A small sound classifier, trained from scratch.
Model: 9.29M parameters, log mel input, arch tc_resnet, activation mish, depths [3, 6, 6].
Training: adamw at rate 0.0017, 10500 steps.
Data: trained on synthesized solo parts of chorales (CocoChorales), 39062 training examples.
Rows from block 11 of a small sound classifier, named by matrix and row number. Rows with one number belong to one channel. Each number is 128 + 24 x the weight over its row's rms, rounded and kept within 0 to 255. All counts start at 0.
After each channel's rows are labels from the 100 clips, of 14848, where the channel reaches its highest value: "peak on" is the class under the peak. Only what is clearly more common there than usual is listed. The data: synthesized solo parts of chorales (CocoChorales). In brackets: how many of the 100, against the usual share in percent.
# convs0: first width-11 conv (model.blocks.11.convs.0.weight, 192x192x11, each kernel summed), inputs 0-95
# convs1: second width-11 conv (model.blocks.11.convs.1.weight, 192x192x11, transposed, each kernel summed), outputs 0-95

convs0.136 [134 116 156 128 130 110 135 175 161 126  94 115 122 108 139 140  47 109  83 174 160 121 140 144 123 165 116 146 132  88 118  81 166 143 143 126 110 150 135 129  91 126 130 143 116 134 126  99  73 170 137 122  76 118 129 122 123 117 135 135 141 128 141 134 119  94 152 114  98 147 101 151 160 138 127 142 160  79 119 141  99 142 148 150 114 146 124 138 135 159 137 144 132 154 115 121]
convs1.136 [133 148  90 135 119  93 105 148 146 111 107  75  93 105 130 156 107  80 146 107 162 141  67 142 120 119 120 136 132  92 138 104 157 156 124 145  87 191 110 121 123 117 118 120  81 145 142 153 175 161 130 145 131 146 113 160 161 114 136 149  98 123 136 138 134 116 135 107 187 180 125 120 152 130 124 120 140 126  99 120  95 130 160 130 110 148 137 104 140 135 159 109 132 141 141 106]
peak on: C#4 (80 vs 3.9)

convs0.68 [121  67 193 111 137 161 135 128 131 138  80 120 156 156 123 115 122  42 136 156 103 133 132 149 111 144 122 119 145  64 147 127  95 141 113 141 131 134 128 132 122 110 112 148  79 104 119 147 113 131  89 107 162 127 100 110 122 140 135 147 128 123 120  93 132 139 135 141 134 118 152 121 133 114 122 223 140 130 103 130 125 141 111 127 113 140 115  46 132  90 154 133 145  76 128 108]
convs1.68 [153 113 137 147 136 145 104 113 121 134 112 100 140 141 151 138 169  74 125 144 142 152 126 111 129 135 112 147 156 138 112 134 100 173 105 131 130 120 120 151 107  68 140 191  82  91 160 107 163 152  81 102 146 137 134 125 148 136 158 135 111 119 114  99 140 131 130 147  82 142 109 104 133 151 113 137 162 140  61 125 160 135 120 138 192 129 118  86 140 146 136 115 139 100 156  96]
peak on: silence (36 vs 12.2)

convs0.33 [105 127 114 128 138 120  63 112 142  36 155 138 156 152  56 124 159 139 142 137 143 144 120  87 126 128 112 133 124 158 120 150 118 126 130 127 126 112 106  98 138 125 134 146 146 126 127 125 137 126 101 115 159  76 113  35  77  87 119 126 153 134 138 159 101 134 142 134 130  99 132 116  70 109 150 149 139 122 138 146 124 122 100 149 110 141 125 140  69 139  99 154  65 136 117 126]
convs1.33 [123 147 143 135 151 137 102 159 139  58 113 144 112 161  46 133  91 157 146 134 163 151 119 149 144 113  88 126 145 121 116 109 111 123 112 125 136 154 156  86 128  92 164 121 134 124 151 141 136 129 149  83 132  75 106 122 108 103 130 112 115 154 113 138  96 170 155 153 143 115 152 106  72  98 114 105 167 108 142 147 146 122 151 131 115 143 149 133 121 106  92 128 112 132 169 127]
peak on: F5 (29 vs 2.9)

convs0.103 [150 116 175  97 143 112 102 168 119 120 142 114 146 123  98 122 155 126 157 169 100 130 109 154  98 150  99 144 167 146 126  36 125 136 178 175 160 121 137 150 128 118 133 134 118 125 122 146 118 141 121 138 131 134  85 133 123 115 135 121 107  86 130 123 125  96 100 150 119 135 148  87 138 146 110 139 155  59 107 124  54 134 112 130 140 100 102 132 127 130 108 113 132 197 134  95]
convs1.103 [116  89 108  74 165 136 126 107 115 118 138 129 121 118 134 171 132 142 127 114 125 128  98 107 145 111 143 161 152 108 126  81 137 102 162 106 121 110 141 132 151 110 118 131 135 110 129 156 151 137 109 191 123 134 101 142 139  86 117 109  94  48 140 136 133  66 131 154 123 112 142 102 156 151 123 140  98  74 127 154  95 143 104 158 137 150  54 125 122 140 123 135 143 119  92 144]
peak on: A#4 (29 vs 4.3)

convs0.184 [120 127  96 119 142 127  59 141 141 123 139 123 152 145 126 117 176 149 156 109 128 148  70  84 134 132 157  98 132 163 130 126 147 151 127 121 153 131 102 115 108 134 126 143 156 118 142 145 143 139 117 148 142 165 121  48  59 137 135 133  41 147 130 145 164 131 124 135 147 131 140  91  82 152  95 116 123 150 104 126 133 139 122 164 157 120 126 124 131 131 115 111 105 129 116 116]
convs1.184 [139 167 142  94 188 139  60 138 130  98 122 134  92 100  74 142  88 132 130 137  90  90  68 100 150 116 121 123 107 117 143 103 122 123 113 123 107  97  97  88 117 102 127 121 129 156 132 144 119 157 127 121 140 146 119 106  99 126 116  70  90 135  79 110 140 146 135 172 131 138 111 121 117 124  99 125 142 104 149 131 114 120 129 119 156 127 132 128 153 102  94 111 108 115 138 133]
peak on: A#4 (31 vs 4.3)

convs0.75 [109 130 165 117 121 124 105  88 113 123 145 134 151 162 152  85 167 126 157  90 105  91 123 110 123  93 160 128 149 124 125 122 127 118 137 144 117 110  99 144 168 133  94 147 105 113  98 141 115 137 103 146 133 152 133 121 115 112 115 117 108 119 127 164 134 131 103 113 103 138 129  97 114  97 143 132 133 146 119 109 131 125 100 192 140 109 107 100  96 175 144 113 122 157 101 109]
convs1.75 [129 122 140  87 103 117 125 125 122 144 120 155 137 135 133 133 156 125 191 130 125 137  91  99 133  95 106 124 144 154 162 119 175 120 111 104 107 103  98 180 119 140 103 178 113 115 121 140 131 171 125 129 132 165 131 168 177 139 117 130 130 117 137 137 126 149 147 140 129 142 139 118 158 165 122 158 124 103 139 124 149 131  97 120 174 166  86 108 140 121  99 142  87 118 108 130]
peak on: B4 (25 vs 3.7)

convs0.1 [148 125 174 108 122 132 128 166 105 105 133 128 127 134 126 113 134 124 158 144 117 128 123 138 105 134  74 138 154 126 152  26 146 130 149 157 153 108 129 132  92  80 116 146 116 138 122 151 133 104  95 109 156 129 113 102 108 107 116  96 144  62 119 120 124  99 130 126 115 102 141 135 140 118 128 168 138 110 119  88  16 128 127 126 106 115 104 128 118 161 110 112 112 177 117  93]
convs1.1 [160  99 125 107 131 119 154 110 135 123 101 123 132 116 132 221 132 125 137 104 155 137 128 118 167 105 145 129 166  93 169  90 143 129 154 114 144 106 147 138 102 113 131 171 149 101 140 171 137 130 111 159 117 162 128 151 150  60 115 121 142  41 124 122 145  92 153 151 134 122 155 106 124 165 116 146 103 110 104 142  79 153 131 142 143 173  98 153 122  91 119 157 163 110 123 124]
peak on: A#4 (43 vs 4.3)

convs0.11 [126 119 144 112 137 116  97 125 119 134 143 132 136 148 121 139 178 121 164 131  97 127 112 111 110 153 129 139 110 173 113  62 110 148 171 124 139 125 129 135 153 127 114  90 125 143 130 153 122 145 113 146 137 135 137 151 152  95 158 109 128 114  99 131 134 128  32 129 121 129 147  92 160 155 129  86 140 114 100 119  82 154 118 107 143  67 137 123 138 152 103 124 101 174 117 131]
convs1.11 [117 124 109 120 158 123 104 112 123 116 173 120 121 110 103 135 133 139 148 115 129 114 110  93 123 119 134 119 120 126 128  54 127 127 132 122 124 103 119 105 105  93  71  98 143 138 144 152 109 141  97 192 120 150  97 134 113 102 106 116 126  77 129 111 121 126  89 103 141 133 132  76 124 147 113 104 130 120 100 163  92 126 142 118 124 101  92 142 160 108 148 105  98  97 121 129]
peak on: A#4 (25 vs 4.3)

convs0.117 [141 133 121 120 121 144 125  81 123 151  93 129 144 139 133 139 116 145 105 204 115 136 133 152 126 253  58  72 119 136 143 105 123 109 142 110 145 130 106 157  98 121 119 121 110 105 126 122 151 105 176 135 218 160 108 123 102 138 138 116 106 128 128 131 141 153 118 132 106 137 111 130 142 101 114 154 127 105 116 111 138 155 155 129 139 137 143 142 128 111 141 105 137 157 118 115]
convs1.117 [ 95 116 111  89 145 132 128 123 119 131 163 136 128 140 166 116 159 138 126 149  90 197 120 165 126 182 176 141 170 163 102 119 146 109 174 124 118 135 124 150 171 122 139 117  96 121 140 154 166 173 162 156 146 155 124 171 222 132 111 136 162 120 129 120 162 115 122  71 136 155 138 157 154 134 128 156 118 117 137 129 137 164 154 154 100 132 111 111 133 126 130 144 145 154  97 149]
peak on: F#4 (26 vs 3.2)

convs0.158 [149 140  67 133 137 144 119 177 117 128  94 118 130  89 125 106 165 123 113  99 116 143 129 121 140 128  74 100 127 144 151 127 108 158 134 112 153 116 125 118  90 125 158 138 139 141 108 128 132 120 109 133 128 136 119 152 151 128 109 126 121  92 141 110 137 114 143 125 116 123 121 115 114 129 130  99  98 147 132 146 160 120 127  57 104 133 127 116 100 255 129 143 133  80  99 111]
convs1.158 [165 157 173 130 138 124 138 174  56 109 137 144 105  91 114 103  73 124 102  95  91 136 125 141 134  98 132 143 139 134 123 125 122 114  94  87 145 147  82 111  89 143 105 108 137 165 111 128  97 100 145 120 134  96 125 130 131 130 131 102 118 112  98 119 145 129 135 122 108 135  94 159 142 124 118 102 124 121 129 115 107 105 157  89 112  99 146 119 158 208 169 124 159 119 128 126]
peak on: C#4 (37 vs 3.9)

convs0.121 [150 134  90 143 127 133 138 116 127 113  81 131 110  77 102 121  81  88 131  87 128 147 126 139 100  82  49 112 119 128 143  50 117 138 126 114  80  77 124  89  83 134 134 120  81 136 101 124  86 126 111 138  99 133 124 126 123 121 102 138 114 131 139 108 139 125 101 124 135 118 142 117 110 137 100  60 122 158 125 142 131  80 139  46 110 114 135 104  91 100  99 154 149 117 116 122]
convs1.121 [ 98 115 162 146 112  98 129 111  98 131 125 141 147 116 135 136 161 100 182 110 116 137 132 111 113  55 137 123 120 106 115 160 124 117 100 127 152  83 111 126 115 133 121 168 129 141 163 148 122 104 105  99 117 115 109 143 136 154 128 120 129 128 101 130 121 153 154  92 142 134 122 115 142 138 139 154 108 102 105 133 137 130  98 103 101 145  95 107 117  74 144 130 127 121  87 135]
peak on: C#4 (25 vs 3.9)

convs0.99 [ 99 129 138 116 153 145 142 157 132 136 145 118 144  75 156 118 146 127  86 141 126  84 115 159 125 120 160 104 118 111 131 144 152 137 119 129 127 145 147 163 161 108 138 146 138 125 143 131 131  97 115 100  74 166 164  66  88 143 122 129  58 118 155 165 145 111 129 126  71  96 124 119 123 119  92 148 122 136 107 132  87 132 100 100 135 125 100 112 139 146 139  80 124 156 124 118]
convs1.99 [145 139 148  91 162 131 128 160 120 126 118 107 120  52  67 153 100 130  71 117  90  93 107 130 141 121 116 145 142  86 139 100 118 119 112 138 123 131 136 135 106 119 164 143 131 135 150  62 104 152 118 117 119 132 111 113  99 153 119  97  94 130 123 133 130 124 120 129  72 144 115  90 143 148 104 119 163  85 132 128  85  89 114  49 151 124 103 101 135 111 145  86 152 130 139 145]
peak on: F5 (26 vs 2.9)

convs0.148 [141 130 185 144 135 124 124 164 130 142 106 135 124  99  58 135  60 118 145 107 147 135 128 136 131 164  79 133 128 115 130  90 116 126 122 116  93 148 132 111  58 139 136 120 126 125 112 116  79 139 155 146  71 118  87 143 141 139 125 135 144 134 137 106 134 130 121 142 125 132 147 138 158 148 108  85 147 109 155 134 125  86 147  66 111 111 107 151 140  73  94 141 121  99 151 139]
convs1.148 [104 103 135 142 123 140 140 116 103 105 119 116 109 104  91  77 143 124 118 120 121 123  77 136 120 134 127 112 117 114 144 155 117 125  84 156 152 123 111  98 143 108 116 148 129 124 155 126 125  77 126 100 120 129 172  95 112 126 132 100 147 103 117 143 111 126 139 140 103 113  95 105 142 134 122 118 139 135 116  86  98  88 113 111 126 133 106 136 142 148 145  49 115 115 104 110]
peak on: F#4 (27 vs 3.2)

convs0.60 [113 117 174 121 129 142 153 160 124 143 125 129 120  79 167 138 140 125 119 144 147 115  98 168 105 184 147 129 130 166 131 116 149 140 148 137 163 161 144 159 141 128 124  51 128 113 139 122 125 124 138 146 150 149 172 156 141 136 148 148   0 133 117  80 141 114  97 142 131 131 137 158 129 123  69  97 140 158 113 116 125 125 133 104 160 110 149 132 136 129 113  89 138 134 147 117]
convs1.60 [107 147 141 122 120 103 112 132 136 113 154 139 100  74  52 116  86 136  95 117  94  77  97 119 114 102 118 240  99 121 127  99 119 111 119 111 125 113 112  92 112 169 135  77 110 157 139  95  92 130 126 139 127 123 100 124 138 126  89  86  37 110 126  75 120 117 108 107 134 153 110 111 129 113 120 124 143 139 133 110 130 104 121 118 108 104 137 109 127  94 120 110 113 134 112 133]
peak on: C4 (25 vs 3.1)

convs0.170 [ 96  98 171 107 148 134 139 151 117 109 138 117 161 151 131  91 155 115 131 171 109 144 122 136 122 130 108 125 152  99  79 145 117 101 116 147 105 137 134 144 143 115 116 162 105 151 103 133 133  91 116 110 187 138 105  81 106 128 125  91 127 118 136 112 118 121 143 126 105 111 110 138 144 120 136 221 126 120 147 135 132 126 105 129 115 159  86 118 140 165 128 126  95 134 112  70]
convs1.170 [143 122 146 117 146 137 135 104 131 153 121 106 134 123 141 141 158  75 137 118 131 130 138 124 141 144 133 124 134 126 104 122  77 156  99 105  80 117 137 154  98  99 175 167 110  90 115 112 158 175  90  56 132 150 124  96 138 133 175 138 135 119 120 124 147 126  86 149  72  97  92 110 123 155  86 132 159  86  96 118 163 134 116 115 174  95  95 110 102 125 121 142 135  99 152  73]
peak on: silence (100 vs 12.2)

convs0.93 [115  98 181 134 132 118 125 147 161 101 122 105 147 109 110 104 109 119 129 187 124 167 146 117 108  92 120 128 114 102 137 100 134 101 121 142 104 125 136 137 159 144 142 147 108  97 106 132 169 106 111 127  92 135 150 140 141 139 107 108 139  87 125 120 104 108 143 105 112 118 147  75 124 131 115 110 149 111 119 129  88  89  69 122 108 154 114 145 159 102 130 149 100 146 158  94]
convs1.93 [175 141  83 155 161 154 120 130 113 140 128 135 123 174 147 142 139 109 114 175 134 152 122 147 110 131 131 151 154 148 156 145 143 148 145  89 138 112 137 124 177 171 138 124 108 136 130 133 124 148 110 147 154 122 140  96  89 133 156 149 108 122 139 159 140  70 161 138 157 155 125 125 155 141 133 178 139 140 120 150 103 157 106 151 162 119 169 140 139 139 158 169 153 174 135 122]
peak on: C#4 (26 vs 3.9)

convs0.53 [125 141 133 140 116 156  81 125 140 140 139 116  53 147 153  88  78 124 148 121 148 120  65  81 125 144 139 113  88 148 120 152 147 132 133 108  57 122  89 145 141 123  99 129 107 110  58 152 144 141 105 109 162 155 145 142 144 127 131 138  54 122 131 178 144 131 140 120 131 110 120 121 102 114  99 145 137 134  92  68 127 150 123 158 128 135 121 113  96 168 152 108 155 130 130 124]
convs1.53 [140 147 155 129 136 161  95 152 135 159  96 129  46 106 117 117  75 114 148 125 149 108  45  90 126 121 133 117 104 106 158 119 142 119  99 116  70 181  93 117 119 147 116 136 116 144  83 141 119 167 123 112 124 147 116 154 160 164 137 149  84 130 155 141 137 150 150 125 169 151 153 136 107 137  87 122 147 141 117  45 128 170 159 140 138 143 149 118 123 129 104 107 116 137 152 143]
peak on: A#4 (29 vs 4.3)

convs0.125 [137 130 117 145 143 151 136 117 147 126  79 146 140  90 121 121 119 127 143  99 128 126 149 142  94 141  42  92 145 117 142  68 125 144 129 126 127  97 133 111  82 114 138 140 120 126 124 141 122 130 112 150 121 133 115 140 132 136 107 147 138 128 146  87 137 130 125 104 129 132 158 115 105 134  97  81 103 139 125 149 132 101 133  72 132 129 119 113 112  94 119 146 134 105  98 118]
convs1.125 [127 134 113 108 122 107 123 116 100  78 119 119 114 126 151 120 169 121 114 154 106 135 118 153 137  54 106 134 140 110  98 106 109  97  91 109 151 124 107 101 119 125 118 150 107 110 125 122 128 102 124 104  73 107 124 150 121 138 115 100 127  92 117 117 109 145 151 103 103 155 124 111 115 162 102 103 120 140  86 104 113 126 118 104 105 124  73 120 136 156 121 115 120 141  90 102]
peak on: D#5 (36 vs 3.2)

convs0.80 [120 119 147 124 138 141 125 128 108 123 124  82 146 124 105 119 125  78 131 128 123 133 127 125 122 132  82  88 141 144 140 116 143  95 137 103 116 106 111 117 107 111 121 102  98  98 136 133 101 122   0 122 167 133 113 138 128 140 119 126 127 110  93 114 136 123 135 120 132 105 149 132 104 129 121 160 128 136  65 125 134 141 122 141 118 139 122 104 116 151 107 115 108 108 130  27]
convs1.80 [129 148 119 126 126 145 131 127 124 133 120  93 155 170 142 143 176 115 129 128 121 173 134 147 176 129 134 149 138 182 125 134 133 122 149 148 154 153 152 167 141 149 157 117  88 111 180 125 124 138  80 107 115 166 144 113 150 144 135 141 142  98 116  94 134 133 184 186 141 156 137 165 154 124 119 175 142 142  71 132 151 135 112 136 144 154 153 135 145 150 129 165  98 127 160  77]
peak on: silence (94 vs 12.2)

convs0.54 [144 128  77 137 131 122 131 106 134 121 111 128 122  86  77 127 158  89 114  59 122 157 127 136 113  70 125 138 105 126 155  70 115 131 132 103  99  92 138 104  82 149 134 125 106 106 109 134  24 143 118 128  70 131 126 114 110 126 111 142  98 126 121 118 130 119 113 140 125 117 146 109 139 132  92 107 125 137 128 137 127  89 129  61 114 119 106 114 110 114 111 135 139  51 108 132]
convs1.54 [120 115 185 158 130 135 122  84  83 171 129 154 152 115 112 132 123 120 189  91 129 134 155 102  94 109 165 130 137 109 129 153 145 105 106 128 128 116 120 144 106 126 106 151 140 128 153 168 128 110  85 103 156 140 125 170 120 169 120 116 128 136  92 134 130 156 158  96 130 142 140 124 136 130 157 200 124 104 108 140 129 115  98  98 119 131 104  98 144  96 165 138 146  98 106 150]
peak on: F5 (36 vs 2.9); D#5 (27 vs 3.2)

convs0.49 [121 127  90 140 105 133 123 191 119 101 157 116  92 104 117 116 192 116 120  79 126 158 128 115 127  84 103 157  89 186 111 140 118 133 156 112  98 139 136 134 110 149 121 109 114 125 113 148  73 141 129 147  99 126 155 110 119 129 124 111  94 123 121 132 127 110 111 121 123 128 128 115 140 146  79 138 136 136 127 127 139 123 119  97  95  96 114 127 135 184 132 148 139  98 130 139]
convs1.49 [132 105 156 148 156 129 108 160 138 139 107 178 127 131 160 129 112 129 162 100 114 160 164 127 109 149 130 150 119 146 151 148 162 120 150 140 143 133  95 150  67 141 142 143 135 153 169 140 153 109 121 148 149 137 139 182 122 151 102 128 106 137  83 109 185 168 155  95 146 132 102 140 157 108 162 197 139 150  94 122 126 127 142 115 139 137 143 127 124 170 156 160 130 110 130 142]
peak on: D#5 (29 vs 3.2)

convs0.74 [ 97 108 154 104 139 133 107 111 112 127 110 121 157 132 112 137 168 128 137 121 128  86 140 139 123 155 127 167 111 137 102 150  94 121 149 150 119 119 130 149 136 129 135  60 127 117 128 137 115 129 116 111 135 134 133 147 135 130 136 126 121 119 102 151 134 123   6 148 103 108 139  81 121 138 156  29 132 101  93 131 136 137 116 109 131  31  99 129 127 140 132 110 109 160 104 114]
convs1.74 [149 124 119  94 172 110 117 127 119 143 220 117 151 115 112 142 161 178 139 140 128 156 132 121 130 131 122 137 126 148  90  70 117 130 123 105  99 122 138 143 104 143 138  91 180 164 139 150 135 185 105 161 161 148 101 113 132 140 106 119 111 114 114 109 130 129  53 130 105 114 134 106 149 174 127  80 135 100 107 167 169 117 104 131 168  65  95 154 140 112 134 127 116 142 132 101]
peak on: B4 (25 vs 3.7)

convs0.137 [155 129  78 150 136 146 145  94 134 105  91 135 115  85 142 119  88 100 129  86 139 139 128 141 107  93  80  81 132 149 131  72 124 151 136 116  94  62 129  92  98 148 145 123  95 157 101 122 124 123 100 142 110 136 120 131 129 125 107 144 110 134 141 119 138 127 106 109 140 120 136 111  94 142 106  72 121 165 123 158 149  94 128  77 123 114 147  96  81  74  99 156 154 132  99 122]
convs1.137 [ 98 121 141 140 107  82 130 127 111 127 116 132 148 130 149 148 164  99 171 123 109 133 130 115 130  56  89 117 119 103 116 155 127 128 112 115 154  74 116 124  87 133 125 153 146 148 155 136 125 107 113 100 101 116 112 145 146 150 126 125 127 115 101 133 116 137 149  88 134 132 115 113 127 152 141 139  92 107 105 137 135 146 106 105  91 138 107 102 117 110 140 138 130 127  78 137]
peak on: C#4 (25 vs 3.9)

convs0.48 [130 116 155 117 149 112 130 126 121 143 137 119 154 136 116 113 159 102  90 160  67 109 144 138 104 168 147 114 104 134 142 126 157 134 131 102 127 148 131 154 112 106  91 131 119 119 117 111  87 123  99 106  29 145 146 128 119 132 117 128 135  85 110 144 123 107 132 120  86 120  93 143 148 126 132 128 107 132 112 155 100 148 127 105 120 121 131  94 140 159 147 116 124 121  81 133]
convs1.48 [ 86 123 117  75 173 104 137 119 126 154 105 112 130  97 131 140 121 125  74  97 100 131 145 143 132 109 154 185 114 108 104 133 134 145 137 105 109 144 157 152 123 147 150 140 137  97 128 132 142 142 132 135 114 148 123 160 133 162 121 137 141 127 153 120 109  99 132  91 118 211 114 132 142 151 145 132 134 124 119 171 145  81 148 104 124 132 111 125 195 124 176 145 128 121 129 110]
peak on: F5 (40 vs 2.9)

convs0.73 [149 126 162 108 126 134 131 163 113 137 157 124 130 129 130 124 140 112 137 157 115 136  89 147 105 158 121 158 160 102 135 113 139 137 157 169 163 106 133 158 116 102 137 146 117 164 143 123 138 115 123 116 114 144 106 139 147 119 120 120 107  71 147 116 135  88 138 135 116 142 150 136 141 127 125 187 128  88 145  88  89 129 135 119 121 140  57 151 145 110  63  81 114 123 133 102]
convs1.73 [106 136  93  63 143 117 147 104 125 130  96 117 136 112 117 161 127 131 111 112 130 128 127 104 139 104 116 148 146  71 123 110 131 112 129 111 125  80 142 129 121 136 142 154 122  82 123 148 142 141 107 125 133 139 100 140 139 117 118  99 134  83 142 149 135  79 113 121  89 105 146  46 133 130 123 101 118  86 114 127  98 125  90 136 130 136  52 111 107 133 112 138 186  96 108 128]
peak on: B4 (30 vs 3.7)

convs0.115 [113  78 199  69 122 110 119 120 140 109  94 146 153 130  99 129 112  83 163 158  95 111 133 137 103 175 109 135 159  94 160 102 140 124 133 138 126 184 119 132 164 134 150 156  73  97 112 132 133 142 133 151 198 111 111  88  92 112 146 115 118 133 145 114  99 148 113 144 133 138 140  83 158 123 119 168 144 134 131 125 109 115 113 145 114  98 130 100 123 138 121 142 111 184 107 125]
convs1.115 [122  78 143 106 117 111 131 128 132 119 134 120 116 100 126 156 135  93 129 145 143 123 134 137 127  94 132 104 148 112 134 115 190 122 120  80  78 134 135 155 126  96 139 174  98 113 130 143 142 172 124 126 146 156  99 124 144 132 127 144 132 110 167 163 145 159 154 144  95 178 128 128 156 161  75 155 114 132 141 130 128 135 150 116 179 153  52 141 148 138 137 140 110 143 109 136]
peak on: silence (76 vs 12.2)

convs0.145 [ 91  76 196 146 106 137 139 160 100 106 118 133 166 126 124 104  84 103 117  75 132 134 113 134 123 166 107 169 128 120 150  99 130  87  70 122 139 143 140 112 110 126 104 155 121 127 108 112 192 145 123 136 132 128 139 120 121 134 107  93 140 137 136  89 118 146 141 126 139 148 131  99 125 150 115 174 133 130 126 117 101 114 121 124 144 121 143 150 135 172 108 154 117 195  97 138]
convs1.145 [166  63 130 146 113 134 116 171 163 105 133  97 114 136 134 137 130 144 138 129 147  97 110 130 153 138 135 123 107 134 180 102 147 174 162 106  69 141 121 139 145 121 107 129 139 159 148 136 143 132 101 133 135 143 153 112 141 115 157 105 118 162 129 106 136 148  93 149 110 133 114  99 144 133 112 115 142 157  98 122 100 135 134 123 156  95 159 151 137 155 120 140 102 184 117 122]
peak on: C#4 (36 vs 3.9)

convs0.55 [143 123 167 119 144 131 126 127 110 124 142 115 155 147 131 137 106 128 136 125  80 126 113 135   9 177 168 145 125 144 145 134 117 127 116 160 132  84 119 132 105 113 113  43 119 144 135 110 113 118 153 131 140 134 134 141 128 122 136 122 110 131 103 140 126 111  42 113 119 126 114 121 120 132 152 103  98 142 134 110 121 133 141 143 121  94 146 141 130 123 124  90 138  78 124 136]
convs1.55 [170 139 119 102 147 180 118 120  96 162 150 130 123 109  91 144 150 127 124 114 121 157 145  98  61 119 127  89 145 127 111 140 116 123  93 134 156 125 131 144 110 135  91 127 111 116 173 162 125 163 159 174 147 157 108 136 143 124  89 147 165 104 125 167 150  97  91 160 113 113 133 121 133 151 116 122 126 187 139 144  93 108  72 118 174  89 123 146 148 103 197 141 147 112 118 183]
peak on: silence (83 vs 12.2)

convs0.10 [110 123 177  98 142  97 105 152 136 121 173 126 164 124 108 116 157 132 132 132 134 125 119 149 113 154 125 108 165 133 119 111 150 133 138 144 155 114 128 156 162 125 120 126 102 111 146 103 147 122 137 113 103 135  93 116  99 122 133 108 131 118 113 146 131 131 105 124  93 105 137 126 127 128 102 132 129 139 104 141 116 103 126  58 116 101 133 107 128 190 117 109 130 165  99 134]
convs1.10 [121 122 129  53 137  96 111 138 119 101 125  86 112  85 145 126  69 131 101 137 110 130 126 147 144 136 112 149 149 100  93  97 118 104 119 134 124 124 144 129  66 143 161 134 134 126 136  77 120 147 137 147 133 132  80 162 136 112 106  91 116 119 100 114 131 131 130 129 119 169 106 101 166 173 114 134 106  54 141 157  92 115 141 104 118 132  99 144 175  88 150 143 138 126  94 134]
peak on: F5 (45 vs 2.9)

convs0.122 [107 102 171 131 122 133 113 122  98 130 157 127 140 152 106 112 130 115 165  30  89  83 127 119 115  84 113 128 131 121  93 146 119 112 124 130  95 128 102 135  83 126 119 132 110 113 134 112 108 110 113  92 103 123 118 140 123 133 120 128 104 131 114 128 140 117 128 131 126  90 120  89  91 117 102 108 118 102 128 128 121 109 118 140 114 119 117 149 149  84 137 120 101 130 125 106]
convs1.122 [138  86 126 121 179 123 157 117  97 158 133 161 159 140 147 141 184 174 152  99 117 136 152 141 153  92 127 107 158 133 136 130 126 144 132 124 126 128 150 164 140 140 158 179 165 103 136 170 115 130 125 130 117 149 136 123 138 120 144 117 120 164  98 142 117 155 145 129 128 127 150 107 136 102 137 127 103 110 112 146 166 146 121 128 182 147 129 142 101 123 136 162 139 115 149  86]
peak on: silence (64 vs 12.2)

convs0.131 [117 120 159 123 126 143 123  91 112 130 169 114 178 151 138 123 155 116 114 135 114 113 146 117 117 201 157  66 121 106 152 156 115 112 119 148 168  87  99 126 155 110 120 147  96 125 126 119 161 111  87 122 174 147  84 135 133 128 136 127  88 115 108 136 126 147 126  87 112 122 116 110  85  93 134 179 113  98 125 110 154 165 122 159 122 132 116 136 113 153 127  99 111 116  99  86]
convs1.131 [117 136 127 146 137 126  89 128 134 134 141 119 161 170 165 136 174 107 151 142 158 156  81 138 176 165 148 126 116 182 138 156 158 130 135 100  88 103 124 185 149 126 145 119 130 137 172 139 159 164 114 129 169 169 173 163 174 138 148 142 109 133 162 134 160 149 129  98 132 143 140 158 144 181 138 142 121 135 129 140 127 163 136 159 146 138 106 110 132 150 127 131 141 145 118 127]
peak on: F4 (28 vs 3.3); F#4 (27 vs 3.2)

convs0.16 [139 135 129 105 108 122 126 120 136 107 123 126 123 159 160 122 130 142 161 156  93 154 117 106 129 137 139 164 139 144 148 113 136 139 141 139 102 131 133 126 175  84 104 153 128 121  87 140 164 167 141 125 207 107 148  84 105  67 139 106 115 111 141 156 102 128 119 142 124 125 121 138 122  98 137 177 134 136 136  81  83 168 114 155 115 130 117 140  61 157 119 133 119 181 137 124]
convs1.16 [150 124  91 134 143 129 140 138 137 121 124 111 104 108 137 161 106  84 126 110 163 122 140 104 131  96 137 108 145  65 172 103 143 122 136 108 122 123 148 117 136  81  71 162 134 126 126 142  96 140 114 159 104 138 103 120 122 100 114 142 125  93 158 168 132 115 148  92 116 117 130  92  83  97 114 130  46 121 113 138 113 138 150  96 150 143  93 108  80 113 164 120 137  96 122 135]
peak on: silence (66 vs 12.2)